A small audio embedding model, trained from scratch: adamw at rate 0.00086, held-out accuracy 99%.
Rows from block 2, named by matrix and row number. Each number is 128 + 24 x the weight over its row's rms, rounded and kept within 0 to 255. All counts start at 0. Numbers have three digits each. After the name is the row's rms in percent of the matrix's.
# v: gMLP up (gate half) (model.blocks.2.mixer.v.weight, 416x320), inputs 214-319
v.301 145:150153128134105114109143154126129120147114114126112111097142141099151129108141158095109170101147099145144137118143113123113089165109128109125086101130150148115151145136121139099116166122122088141092084143130101156160148109145133121130130125122115160127137117137100157105049121140145100124107130096134117141126161119118
v.302 086:097168137102139113125095154117169088145126140154142102094127112095174150120137078100125118159133103155099150126178115126119146107129147123119149130145105109085112103097141104165128115129207125114136107120100171116161120153082121168133096128152163148111146118123106146082134147139118150128126097143123122120137133086129
v.303 094:112120133143139110152137123103164123171119161130153144102101117161155148120133103121117081145159092153128102166157142136095156114161138145097132151092155157114131107136100133123155106111123156127123167146160155108125148114083057157137145161127131141121131142112146178157110111160124168110188086151119094100161160134093
v.304 091:118145104137119122130093150131110094108147126113162102128137143112074143078097152079127132122176147169110094100121157131123114119139102109128154116094122121119179148159143124146119121097149129111100111138142132120151107150137132138098180104171091107150140146133112131100108111117115108139166104107116139118130133123130
v.305 093:109132090127093143135112100154118146143144130090120149093084157151156142118123144136158124176116139101152121149201101169148128143104113138119132137136147163159130112135120121137115141169161165149147157085130132134101084123102143172158145145127140110126110118112128132103147132120117138120115107095137121095143098110137
v.306 099:121111108140106102143146144110169138124140114156118105095154134132148146166106119055089115105113159138120103159137158124115099131123144120126136119073141099140128124150130177111124100097174098124124089099142153100114149113097139128145150101158113134130146115098103107089146160138125076146113072104144117117143113114136
v.307 125:132131097131148121138107158122140111113114105155113123166125130137119120136141135116137123110139097126109131122075123105119091094177102112119085136133127118096087137145088102123139134090138099160118149150131127111149141149142104104119110144093106106137112137125161110142133143091146193129139140148124139152131114139136
v.308 097:135101101147078111127114128115130125072110097111113130152097090131136110127115127102125143126110130104135144105111150127128095152097124106121114126108128103145095135088080151104145111131139150121170112132119070135077126142166131073106104161161126114151114121082094151127133183110132123104090120096120127133134099100074
v.309 113:071103187123177158112111147138114141134138135146136184133084107085148133138137140150138117141126129176093126156123115138122093118177152137119086109151099123122132098138122095094120138129151101161093153124138144103158145152099143145133103125096149132094128164162157113141145141135133164146151110166146110173128094113106
v.310 155:145143105135146102125161166116153080144114103131137142077135156069124104129100147109127159126154085155156137116168128141142083153121140118133107105126155115117150159145142153109132176089129090138108099112094107096130137137138156144147133113127129147166140106130100189111062138139106096141120121130185154143132138135116
v.311 094:137130153119147153126114143080139138133130102134145101123130144101091122105148101126130103118089082120098099099127123120114124112123101117101134114095147111159168158125160117120140134142165192140093147101115120145114160146156145137132162113161143150162113157098158164100124110171108112096112145111147096109154119127135
v.312 095:140156198157131145089177164125156125133110177119159142109123133129099155108127113106183126127143127171137146111150089131116138173111120146096156124129146105155138133146102131143099138138143125146125106138093118128110129113100108140129142136122133079144103165134168135119148165151125143124131114142152121123114130158089
v.313 091:119172116147108079098142130111135135119113130100129101101151134112124160128115131100148147110157108182129162134132111167138165186150112161085132130103160138102135076120111127141119133163180120141091100114142139133154175139147160139140123107147092163108134125138118164097112135091154106116104131164169159122152119105102
v.314 087:164087089115091108148142140138151103139111149137112118139149107126111092083145150046087140120103121092145115153176133122083156130093083116106111126139152112110131130147122129119110146110161159174090078115143125136136100145086125145130115082141127131111121109135145155097140122142110109096156127146153120139144103121095
v.315 094:131141192139158115136165164136159121109132161166134139127160130083108131144171151150103146104142127139118090132149130145147120106200107152133102123099153078101087159118118110186169170125110104140073138114113127105100162111103103098108154123156109137151110138124152131152133141155124160139144105182092102078176141140105
v.316 098:158123146124153115153099115107093123133152145139138108117102146120153111143142129097120122118090117166099084135100091151114106120152147152150142066124120104091125157140140114140138154098107127141075122099118138112127123115164149188166139104136098140082132111115110157082146096124097153105125102155100124109140102122140
v.317 098:133112112113169115122115147116135125089117131102105157122121156122153137139121156128128170119137096097121087095100141117133134087090090108132131117150104135093139176135086116112128123119142149127142130129148118146109134102120083103099155145090126125163151079157120100095079095105105097115129123095154144117162158131127
v.318 087:113143130128166123080116118108137099141095177121109145157090078134117129095130135116145123107114107113149132100121110092151093130100140079117095125123110123077141131141189069134137144100130096146127120150140107117117088152126171113111152106160142125074151132128098105114109117120137140117143104139141123167084124121129
v.319 108:160158152148101113080138152084098134090137166109132138112131163158142149116119135147098138130107109059167110122138151095121144143078140112156118135148150119166133116141143131122179126137094157117128128182142140168142133151133128118132144087139107151113117118108142102112158124148144155136131110129114094111123137103111
v.320 092:162145171122156129123125125128147115081169172129149127108107156125146125149151131111140116152076155100113112142102110153098137122127089123128115094125126109148159138154149086161124125119142097138122137080111175130115150116124088142151156132111113156122118126150112091110164142153141123119176093141131131118143134133071
v.321 083:124114107109130170164094159083177105134139119118131161129105135149147137090120127109138164136109164123127107099170130121103150090140144152158149139126117132087082156115141117142141136119125110149147088111154128122171092142098129085169147131130144107111110068134147116116136088107127146155133144161179127096112118121138
v.322 079:152122146144113145092128112140143118151150139101141111122105119142132102115106119113081120128157103080122126116092138105132192092194134153134191128120129125111120109161122117117093176081122106105126106126158122123113092114141117085106179146133104139136143090155136129079131133134107138102104138105157103135098093149136
v.323 095:141154089137111113140085140069137154117104150090110120138069124157113143119114131112101091105128139087114105133124119145126142103138121078137143140103137099096140102144127106113151102124104132115126137129105144125113146086109135125102127095173122101134086118108118159155160142156170153086096111096133098107083098115143
v.324 093:115142094133153111117102141109098137139144111110114167129136150153148135119164118138101087162127103164141118138096105144112095160123126148153125135156114108131174089170110110169154167130126119118116161165137191125155061141093081136130133127137105089136070135137125137152132138138111176157086070131117121123168172179086
v.325 092:155119138137146058096115141160119109100129130118158131129167117108136127125171125132111139119122128137125077146121104072120128160146148133140107124125124120123155177175121091149166169133175112134116153116107114113113136119111115121140126115081108136122132130136110185116134109201136178123122101145154118128141155149078
v.326 103:139120132140109125149090120153122070121122128180143107104090104099140112121097107160155124104156152149104102175113130171157117129150147118121119144118100107116108163132146128127136161158129089139096084066177102103117068102127105170112143151146145171120154121142132143060109150107109133141107143131081115135078141113122
v.327 116:142136089131123098127120172128130119150154116144128096115127160065145138114092147119120134103169125124126120150151111140142098159114168100134111126142150132115163117113143119119101137144131136167107118132126113090149141108158153119156100135124137163154160124123112159109110149176133112115127145126125110171131128133123
v.328 107:117112117077163147127181163129118142161152118120174073147140118147096103128115097144144141098140134162146160108178163158164126117125133157122074118071131118101149121098136163113109108145164115153112125119128110125148128137136108117167131117120135138121138159146140136148087128185127114152129123120152104161117151137135
v.329 098:155145123102164119116138160148163116093158154148126111155131138142073123124127143089087125153168123146147166152123117069126108160108108175139111135142118108128135093099103159142140128078156060166118123164108091138088077159095119144121135079166155135134081113127108145150114109127153153094128129093129119123144145115110
v.330 105:121146146156123130099105135080130149077096152135179090132098126119123099117140108098124135155160124125172115163163153143121178100139135157140129132127118161103111126134132129149168108084159102139136099122121156134095069146158128140116105082151095098117091105130148113090120146152070132163121095141138154137162098133169
v.331 100:123110143158123149111091125113128137116106158171087179104118124141137133121127136126085135131159095115155131115125129087149100100130094165185161128146160096110135152125087135155129126144124140126121156106133128139088105089102126136114119139151107107135107138124130129137118174153125176147098114168135127091089093130137
v.332 088:143122117108123139132107108107112139161109098100120132113097134124120124167116092142155127153110138114160139087119131141160092137099095124127110119148105131122107112146123160152119115141133064103141130075152119143161156144128117092121124074115135117150178095114078143157124105102137189087156115144154168134116129150090
v.333 089:096126101126168120120079116142096159154119114155132141104122150151123125149119159092084143135127128102121073114124116111116163105101109099172123075110105074167149093103135096114165137117120145152132154136160179083128175129106105123146157129122158144118109097131146112132122134139098133106122139151091093043149120125169
v.334 089:136128148108155136114146098106123088138128137157159119147119096108093083144121123059116127083151138144099145145109094116140136097105098168143170124112150148129149126117113139130167140081141119129068136094124146138152079096105128116137143106121142160091167137090126145112142095120106142131133142166090114152106128144103
v.335 104:108168157164100119118044140102137129122122170095163107137097130142103095100099127142108139115141108118148113149133130158119143108125147115114129136123141133091127139112123100154128168077151127106101135116137120142091084104118165144130099097143112123133088167124116114084126105141128158170107091165105165115139126100147
v.336 091:124151133169131133133156131134170090130134143150120134105102121139136108116139183120150155100178112154123123156158125144119144114169064111149142070112131099133115137135084154173090146138149140123063153103114114137177104140105095120124154099139114141116127101137061130150099132113130146122141126164151198147162167127112
v.337 088:141118112182090160131100141106125069155155109072150086121131091147161110114151122118128162108145143108137161178148102138132148119129126191154161119144148165109104113111104181160165134141144113154129084150081125112134145142140118124168114082119123132129117128117110120122108114143108130099100135168162167125103118115161
v.338 099:126139120111096101112152148120125137109090103103150153153140129123076180110124113152126122097125121160115086098119105098131140134146136086139137122133152103104175147174156139107142130131132126063147149143123123170137163132140089113158185107141152107176107124128150112153126096122094131171145107116182109129082119133126
v.339 101:127114073107119120165171184146154134121137113128151106084160113131141111082107078126152105122138127157115168136144181133128066117109119100115107102129188138161165172129134130115067102117184100115126135101110096126116142131145142145162138147128110122170163145144180130136131128138148140131156129126151105114129172102156
v.340 106:124108113178088118142099106124107122137131157110101127144084104124158100131132161110081151109128110106126102165083121116121118131107103096114153112139145077105140124131069128160123133131127132109129145157120124155128145137127119119166078115145156125110113095131130115105160119123124108122061088122099134121118076099078
v.341 091:131151096120104126163127109073139137116132133136154114119139154137133115134104122075116149142104109154150160163166094165115134143142079100145089099160144126123123104151128151103133117103115109128139080131114116131142157139094153098112108123145123142140094100112084162087134136135146111122138087123166141142134127083117
v.342 084:174119101105115117132138099144124146128109132159151133123100127162112121133158102134085120177155144096120134124093136112112113133117096137113108115132107133092116073108122087096134145160143148133112165105119138140106160117122080162191119118139111147134116087116135115132104122098082130139104095158147109117115086131117
v.343 092:115144159130101117123081161116136158098072143095133143133160103113120143110115084114095108121067175139133174135083118157139138135123120124112091131134144105130113115142129133157119119183120157083143128165108132148149106126143099119117144096151095120138112140121081102095138136087155148145141127148099150129118124122108
v.344 098:202117135131167115107131168101122134124123144106127147112086136122138101156142124092080115172154128106098137130110184118091127114166091106152142125074100119147111115142141115172136124161150147138128121146093155164102124121103100218133120139156130132130127133108132168122135120095090134102160082121153175110145130131104
v.345 107:144154072146108112122156161131100119109110106143119116107144149117138105132117116104085131120148118108170112145135136163120091077080140116136124119127125121130170121129081134132118137118123122129110130121124096144149114105125129153104131112127137161098089160140132135126097128123125170104094099138152123167126131086118
v.346 094:120133210164143135089120135083139091079145133157126131126093108119120150172135115104174118130146079105126123159139108162152157113126114154128104108130140114146139122114108149146187103120138138107126130137094149145085103115148105172117120097158148118175124108143121124130138106167097129135083089119103172104121117124174
v.347 088:104126134102106130127093157130101157110134138125106098138139115128131129122122112088104130122120102115115067151110149128134127170086102084100127102114140160113167134115197098103116143147141156168134136120109120076126095128065116139135158072111140149146115144155099112116100103125125137076145149109141114154119107120138
v.348 088:115134131167090105157101139163109121105091151135126101132106170103145106122119128138123124108145125093175088133170129118143173113144156132144143092150132148136153143098117112099146141143154118115147098104181098091107164093136124136146114148147095180147100149116162160094135150111146121140152116133095129133112137117099
v.349 110:116142115136150115104127183129175132141133138120149140115142146105138162150129123106131150136089145138105125115148095145143118135113156149139084129123150120139162139143127126156102152165101147161117140143102140165150144119133121126103172121090117160128133146122150135150147134176146148108135100146131114077160106171130
v.350 097:126135132126158100103139166119123101089104152113151135184139110145115156123126163122133117181127094136135118120150146115141138139120136118125170119122150152140167065099135123102146109119083129107175143136068175129130110161135118157067117121120101163158074148127156111135117097143109154149126097157196131113175110146102
v.351 093:125141144144136105118120193102108113080150154120117149143127129111087114109141099141119138159093130121134143159137097114132188179164156127159109113158144128120175163124088108149107116134114130162144122122093148174117200122113091129117090126157101160124092140115149132151111149181136129173138109104134080147166129175142
v.352 099:142120097150079104113061094095116123135098114113129072115118113145154120133123143073106113099125101104146106152102080107091153121155136126088147124147114115119137103132149094143111136136098161149124144098159144093066138100116120149108115125136128141120132140073113061103124128119126149136117107081106155116139109127155
v.353 105:182137129136124165160113114139129126110120137111110167154125118134144153157137142163136142158105156126132123127112094126137131146163148110076099139130119180132117086122138115138116156131155112100155135102145150141136113184121167128121160102151163138185093156155133126083147093115090092138166132079128146115117137146167
v.354 119:137128129149149089111095128140116133123099150122088151153121132110160156111144113143091151117140182094132060137122091162147161163125160131136100133115133120146138133121109095129137120115097091120107117152101115148146134118106096130124130088095135142123087146137162112119169060128122137147159128195161163136143090108102
v.355 103:132124139131141121151114126121153167109114154100112151137113139095136122127131149135116178163110144102129121118125105160074113137123129125127151137110112135126116105101096119152145181135133112121157113103089107166121138131120153148120189100150108147145119129131138145057135127088156144071130118157131148132128118105087
v.356 087:172175119131097102122142166140125143106136100145123105101165124110105140116063170131134147118087105157123090116142095130155082102111130157144122119120129127116189089141122113106092148161120100118123107152154113107164141122133149100080137101143107172185141118139115122135120103142111122117176113132165150136163112134149
v.357 097:086096175134147148122085117131106122122124147148138114093134142127128078101126114113090129132116127099098127169126106138143117109126120146137097082117139112145129146110125075127173133109145133145086147088113164100150102099124138155134138135141111178150153138134129173151078127103113149117100095166106110138095073092134
v.358 110:135131088135082118143164135111139104146148085111126100108130131076154115158091139108132163128122094161126134160135138150137126139103166080145100091131129121152143123127116180093096123074138115146108102109099113115162130118108123156124139115157147149136099095129107139127105135139126122119141125132137142125134121094123
v.359 099:144112155120093067137084124084117153126125117108152109157114137159128092079161120107124122136150164094125108141126160116097100156080159121103160141136109119097177139156111141101143119176137168110116157137095132149099100135087111133111108145113107145123128166123117122088124111167143170148086110140119121086146104130141
v.360 096:148126126168101116138129165100131097093124131148148183112101129119095128091121137084101122110172117103149157129134116113181150139040155085123067103133160117136103111089096145110126148092141120132132111124136147127101102156126125134107108146124126161122068119136140149110070092151130159140129072146142141118132079073133