Weights of a small audio embedding model.
Model: 2.87M parameters, norm rmsnorm.
Training: adamw at rate 0.00086, 9100 steps, batches of 256, held-out accuracy 99%.
Data: trained on read English sentences (LibriTTS-R), 15625 training examples, 149.1 epochs.
Rows from block 3, named by matrix and row number. Each number is 200 + 20 x the weight over its row's rms, rounded and kept within 0 to 999. All counts start at 0. After the name is the row's rms in percent of the matrix's.
# v: gMLP up (gate half) (model.blocks.3.mixer.v.weight, 416x320), inputs 0-63
v.302,112,236,254,202,185,196,220,187,212,203,202,251,221,196,211,192,150,186,213,177,206,216,200,224,215,195,217,228,241,182,196,207,191,170,186,206,198,220,168,196,191,177,244,160,207,157,171,191,204,215,201,180,207,207,216,230,166,145,190,225,185,208,211,200,224
v.303,094,205,183,217,185,192,181,172,195,201,197,194,197,195,175,237,203,164,222,220,243,204,209,253,191,215,216,227,213,192,167,197,211,182,199,226,200,217,163,222,206,188,200,222,165,191,215,203,222,215,174,177,226,233,205,183,213,165,196,207,202,195,208,231,227
v.304,094,207,215,184,181,221,182,197,228,183,202,182,209,211,187,206,200,187,172,211,186,204,193,213,213,214,213,163,194,227,202,187,210,208,190,211,210,174,193,169,225,195,219,196,245,186,181,229,207,185,168,205,193,215,194,210,178,214,189,218,166,190,192,192,200
v.305,106,214,183,224,193,232,229,190,202,217,187,228,191,210,202,182,218,214,209,193,208,232,228,188,177,200,221,214,207,214,218,191,155,164,206,213,190,216,192,199,213,202,180,205,192,199,194,181,209,198,171,221,209,242,203,206,193,222,241,203,232,195,172,217,190
v.306,090,196,219,220,195,209,193,143,214,208,212,202,198,237,202,223,196,237,224,189,231,225,207,211,190,172,250,204,201,182,214,184,230,199,144,191,239,168,222,209,216,175,235,210,218,182,206,226,202,246,194,212,200,225,230,219,199,201,232,162,187,201,206,219,179
v.307,100,243,207,191,206,159,192,202,221,167,226,177,212,210,203,202,195,202,213,198,222,221,166,225,204,242,202,218,213,209,204,200,203,168,197,173,178,220,185,224,215,189,170,209,195,197,220,199,210,207,204,186,189,216,184,199,213,177,196,213,172,207,208,224,221
v.308,109,178,212,188,210,190,187,192,232,203,198,206,176,181,246,220,182,195,181,211,224,181,244,184,173,223,190,187,192,214,173,223,194,219,187,207,208,162,205,231,182,207,220,225,203,197,196,165,180,190,188,172,225,213,177,189,207,214,185,231,192,194,210,192,198
v.309,093,219,190,189,213,201,170,194,223,203,172,179,234,199,183,221,230,233,208,216,220,179,227,157,194,204,204,214,185,218,240,212,208,216,198,230,233,203,223,207,220,225,195,230,159,205,221,197,196,191,177,239,202,218,231,149,250,200,196,203,224,200,187,206,207
v.310,096,219,208,188,201,170,202,203,217,188,187,223,210,209,202,183,176,196,221,219,202,189,184,238,202,171,228,179,165,221,172,219,221,190,187,206,207,195,247,218,194,164,190,220,215,194,219,202,173,210,235,204,204,183,165,200,231,205,168,192,211,194,184,215,216
v.311,094,164,218,174,182,176,189,206,177,184,188,261,185,219,233,187,216,189,232,180,228,202,211,225,180,212,165,205,197,186,199,179,160,170,199,216,177,204,186,204,188,193,178,189,222,193,188,199,214,204,193,181,204,191,180,165,161,152,181,179,192,196,176,188,165
v.312,097,200,175,239,191,194,243,192,199,205,190,202,182,195,190,215,196,212,228,199,203,199,219,172,225,204,190,187,220,175,178,197,181,193,153,204,215,169,215,209,213,210,198,207,219,211,206,172,226,213,242,180,219,193,182,238,209,206,228,182,216,193,224,187,193
v.313,097,214,199,188,190,176,212,213,190,215,204,238,180,205,219,184,167,206,190,191,200,225,208,218,181,228,201,199,216,192,216,169,208,184,168,238,246,197,156,224,214,170,224,202,228,194,219,177,192,188,203,197,222,213,187,170,195,184,182,208,204,211,209,196,191
v.314,094,224,221,165,197,171,199,188,202,215,224,207,216,212,199,205,170,244,200,208,210,237,175,197,224,200,226,245,211,171,169,213,191,222,182,224,213,193,203,234,216,195,216,190,188,223,174,187,207,179,253,196,193,205,182,208,220,168,157,225,231,172,227,216,188
v.315,091,196,185,187,187,199,214,222,228,202,233,205,207,247,189,207,195,215,202,209,217,178,201,196,204,205,175,197,218,228,197,184,168,162,199,198,217,181,201,235,243,181,187,192,205,226,198,191,194,179,211,182,196,190,168,185,203,187,206,189,246,183,213,209,187
v.316,089,239,196,180,187,186,188,238,240,220,223,209,226,194,191,211,213,204,205,214,172,206,209,233,210,197,206,216,206,205,234,200,186,204,199,222,200,202,217,197,226,197,201,197,225,187,191,183,194,179,196,230,187,229,224,212,204,238,214,172,207,218,213,229,219
v.317,099,241,226,207,212,207,198,188,218,196,189,192,176,235,247,189,180,192,206,173,159,199,175,219,207,206,194,208,175,186,230,220,206,178,182,214,210,209,191,187,242,213,205,184,214,187,161,218,212,203,196,224,207,192,226,212,169,178,208,228,162,192,216,214,217
v.318,122,204,248,209,205,166,192,195,176,187,174,226,178,208,222,208,207,189,241,221,227,208,210,183,195,189,224,240,175,197,199,222,175,210,195,214,215,228,194,218,193,161,190,176,206,177,228,232,252,175,211,183,203,195,190,204,188,200,203,221,209,238,191,210,233
v.319,088,236,199,199,195,213,182,172,193,188,161,228,144,217,150,215,202,219,217,232,211,211,210,204,192,203,187,213,184,199,215,193,189,222,206,188,245,219,190,220,206,190,210,192,160,200,230,196,198,183,192,241,201,220,175,178,194,188,178,154,180,231,186,235,228
v.320,096,224,188,194,230,201,214,205,217,194,209,162,196,264,189,206,175,203,206,216,218,208,200,199,213,213,196,133,164,221,172,203,200,198,167,186,182,199,213,178,180,181,217,216,202,195,206,170,199,189,191,196,227,221,225,189,213,205,171,227,146,172,217,187,221
v.321,110,195,215,176,190,188,174,195,181,188,212,162,193,180,186,200,208,224,212,188,220,204,221,187,209,223,209,225,169,183,201,185,202,203,249,194,160,192,189,224,199,188,161,182,163,203,226,227,215,215,224,181,168,225,227,214,221,182,206,226,182,169,213,234,167
v.322,106,166,222,210,184,177,221,223,215,222,214,184,180,185,162,174,178,216,178,174,222,173,184,199,183,221,238,208,182,200,195,192,178,200,185,183,187,246,209,174,225,223,210,212,192,200,174,216,187,177,185,180,197,171,202,186,199,212,189,218,222,199,231,202,183
v.323,105,219,193,191,222,222,233,180,221,223,194,229,208,185,174,198,199,227,197,150,191,202,229,215,199,184,210,224,145,203,222,204,199,202,220,212,158,204,197,209,228,188,196,195,195,196,225,213,179,188,192,218,188,188,198,228,213,207,225,196,197,213,203,204,154
v.324,087,190,201,202,217,160,180,225,176,170,224,200,214,187,193,179,189,179,205,188,184,210,224,212,201,207,198,222,164,211,208,210,194,213,178,231,233,210,207,213,230,183,190,227,213,221,204,208,176,175,195,200,214,171,197,217,190,172,216,223,197,181,207,191,203
v.325,099,208,236,215,179,206,178,215,203,190,201,175,208,205,212,215,189,229,214,193,223,204,146,188,196,239,189,155,211,230,214,200,201,238,209,225,219,214,232,190,215,217,210,206,170,190,189,230,157,226,178,214,208,202,215,236,231,200,202,175,208,167,195,185,221
v.326,105,211,200,194,154,185,145,189,207,191,220,202,180,214,199,232,201,253,204,235,191,200,209,220,226,230,200,217,209,218,214,202,205,175,187,172,208,226,179,181,182,168,163,170,184,220,169,214,184,201,176,250,197,212,200,178,203,211,196,202,199,197,213,203,243
v.327,083,208,206,183,218,233,199,231,184,194,224,242,205,184,188,189,180,217,176,209,195,226,204,219,186,231,214,198,194,180,199,187,172,199,208,207,196,193,152,199,191,216,197,200,159,234,170,183,203,224,226,202,188,225,226,172,210,201,188,187,231,223,196,223,211
v.328,099,225,235,213,182,211,215,211,246,167,177,202,199,194,230,153,193,194,205,202,203,171,180,259,205,189,241,143,211,197,226,220,200,162,187,204,213,190,199,195,200,202,233,173,200,219,184,180,208,200,205,201,176,208,191,213,169,195,162,198,181,199,185,213,244
v.329,098,206,200,191,200,180,188,196,214,192,197,181,188,203,200,190,173,180,224,220,211,193,181,207,221,213,191,176,185,224,199,222,183,178,223,216,186,187,239,219,208,170,200,222,174,178,204,209,188,184,220,176,201,154,212,197,152,216,214,202,198,187,173,174,199
v.330,081,203,228,172,195,193,216,191,175,241,140,194,195,224,214,239,190,228,178,194,192,209,184,183,216,186,207,186,184,208,191,214,196,213,223,206,188,223,236,177,188,225,197,238,219,194,194,223,205,233,200,177,199,185,192,186,168,231,218,212,226,189,152,213,225
v.331,094,215,219,247,176,201,180,183,195,206,215,214,205,205,173,217,184,238,164,216,185,173,161,223,178,208,275,223,186,192,222,208,188,180,183,187,209,213,171,198,190,213,187,201,200,192,215,187,194,187,211,223,159,181,191,171,214,192,161,217,220,199,189,167,184
v.332,107,194,187,180,176,197,233,204,164,166,224,183,183,210,215,182,195,247,239,173,192,209,202,201,193,231,246,239,186,215,229,168,206,173,194,191,204,208,185,227,184,202,205,225,215,184,180,194,209,165,167,221,205,231,189,189,211,195,189,215,209,184,202,223,179
v.333,095,188,201,211,206,186,206,183,190,198,231,221,219,188,199,198,170,202,206,171,217,231,210,219,148,209,186,198,189,192,208,213,199,130,168,187,207,214,223,148,176,210,160,194,226,184,174,196,235,196,225,212,184,192,165,175,172,187,182,223,179,186,196,216,183
v.334,115,190,197,210,197,206,197,190,226,192,237,212,208,249,176,219,156,201,200,201,236,216,208,212,191,199,233,188,184,199,223,172,191,209,186,204,206,191,190,228,211,166,208,216,182,202,184,217,202,199,207,224,211,197,197,202,222,193,208,193,228,207,210,193,214
v.335,093,200,254,187,196,186,172,164,150,209,232,215,205,196,183,197,188,168,223,200,170,189,190,193,209,198,185,186,204,206,221,203,187,208,186,210,185,186,227,218,198,173,172,215,198,200,193,177,205,168,198,179,158,201,181,199,201,194,204,248,175,204,185,211,217
v.336,122,214,185,189,176,224,184,221,207,239,145,177,199,183,212,189,224,171,207,187,189,224,173,209,195,185,218,208,234,187,165,180,193,212,215,219,186,238,188,192,198,186,203,193,214,199,200,171,201,212,200,198,176,199,238,238,194,197,209,165,212,202,184,193,219
v.337,106,233,206,177,197,181,200,184,228,203,233,182,194,226,182,247,176,216,206,212,209,181,190,188,189,187,258,207,198,207,190,191,211,208,205,172,216,212,212,224,213,191,191,194,189,224,207,250,209,203,207,217,199,192,179,175,203,187,224,186,214,177,186,244,198
v.338,093,177,213,197,202,205,208,211,186,199,176,228,202,219,218,222,210,184,180,159,210,196,221,219,235,227,202,236,185,215,205,182,225,186,210,220,195,167,187,201,183,194,202,181,208,198,181,231,212,189,228,183,208,212,204,202,186,215,189,180,242,207,191,195,223
v.339,083,225,220,217,173,218,172,164,194,161,200,204,175,210,216,243,205,217,189,206,216,198,206,193,186,213,200,178,203,189,232,200,219,240,190,186,214,208,244,200,202,198,223,240,204,220,173,195,174,199,185,201,252,203,200,212,245,182,189,169,196,183,202,213,192
v.340,104,233,174,225,236,169,207,223,200,192,214,208,178,212,201,208,198,239,218,205,195,205,215,190,227,223,183,190,229,171,196,188,226,205,186,205,190,225,211,206,209,184,247,199,205,213,181,203,227,205,180,208,190,228,184,220,229,154,200,196,207,191,210,194,183
v.341,108,225,221,204,208,217,187,226,208,177,212,182,226,248,181,215,193,244,171,212,212,174,213,179,184,190,249,213,183,236,191,191,211,246,162,176,189,226,185,190,223,198,185,214,167,227,200,218,222,233,212,238,207,181,206,184,210,188,182,223,180,231,227,189,187
v.342,099,205,217,171,192,189,211,208,191,190,213,204,156,238,236,208,158,225,200,177,186,231,196,228,204,177,208,197,170,221,218,227,170,193,190,170,227,225,197,220,229,152,169,221,204,193,207,188,191,204,189,194,201,212,187,223,183,224,173,225,188,204,212,198,217
v.343,099,160,197,190,241,210,185,192,192,196,193,207,191,210,200,229,227,182,188,204,218,180,224,208,188,189,215,224,185,174,195,170,202,175,238,187,187,187,215,200,198,198,195,262,216,205,210,188,203,195,210,174,183,187,159,181,239,215,191,189,191,209,225,211,199
v.344,094,213,193,181,172,176,198,194,199,178,243,202,202,194,192,213,200,254,195,190,184,212,179,204,184,194,199,185,193,192,209,191,190,172,196,191,193,185,216,200,159,201,230,202,186,191,232,217,212,176,189,220,174,206,178,196,219,199,218,161,198,195,200,226,186
v.345,099,201,180,195,202,185,187,195,199,197,242,229,170,224,176,214,182,232,206,200,189,227,183,222,208,249,195,225,177,185,182,213,186,201,202,203,189,213,178,198,225,200,222,211,198,219,201,224,211,211,217,207,226,200,234,201,180,194,210,220,212,194,227,212,197
v.346,118,215,200,191,200,207,163,207,167,186,254,193,194,201,193,220,187,199,232,173,203,188,208,196,234,194,184,193,199,213,209,205,190,237,192,184,200,211,190,186,186,167,186,184,203,213,167,219,197,180,176,207,193,197,210,210,185,238,193,234,183,198,214,233,209
v.347,105,198,181,220,206,188,201,215,197,219,199,222,174,205,208,231,193,178,195,196,240,199,220,196,210,192,199,220,180,198,192,192,185,221,173,214,193,207,169,229,182,212,207,175,203,209,203,202,211,226,232,209,243,185,190,187,197,185,191,210,210,229,176,204,169
v.348,106,212,206,219,200,223,209,189,197,197,210,212,174,185,197,227,203,194,196,180,193,190,167,228,204,208,200,185,205,201,218,226,213,170,178,192,198,223,164,226,200,168,209,175,225,166,178,229,201,161,191,204,216,238,177,201,179,214,221,202,200,208,194,217,172
v.349,109,223,192,215,189,183,246,181,206,196,215,185,218,180,179,186,188,222,190,201,208,235,184,216,189,219,239,184,211,215,201,219,236,221,187,204,249,193,221,203,192,195,200,208,165,191,157,183,220,217,212,222,211,193,228,214,194,204,196,165,205,199,171,172,213
v.350,097,200,200,219,186,224,214,184,219,212,181,219,204,207,210,182,191,225,200,217,184,212,168,245,189,250,206,198,199,178,179,190,190,168,165,207,205,206,195,199,219,198,216,215,205,197,194,204,227,191,175,233,213,207,240,245,198,198,166,195,217,218,192,183,252
v.351,095,144,198,199,187,194,188,222,208,203,213,215,177,197,163,187,221,256,212,179,175,211,191,190,230,189,203,223,218,209,190,210,219,211,185,174,185,190,185,205,205,166,216,191,195,181,169,229,215,193,223,236,187,173,268,201,233,187,185,220,192,182,210,214,229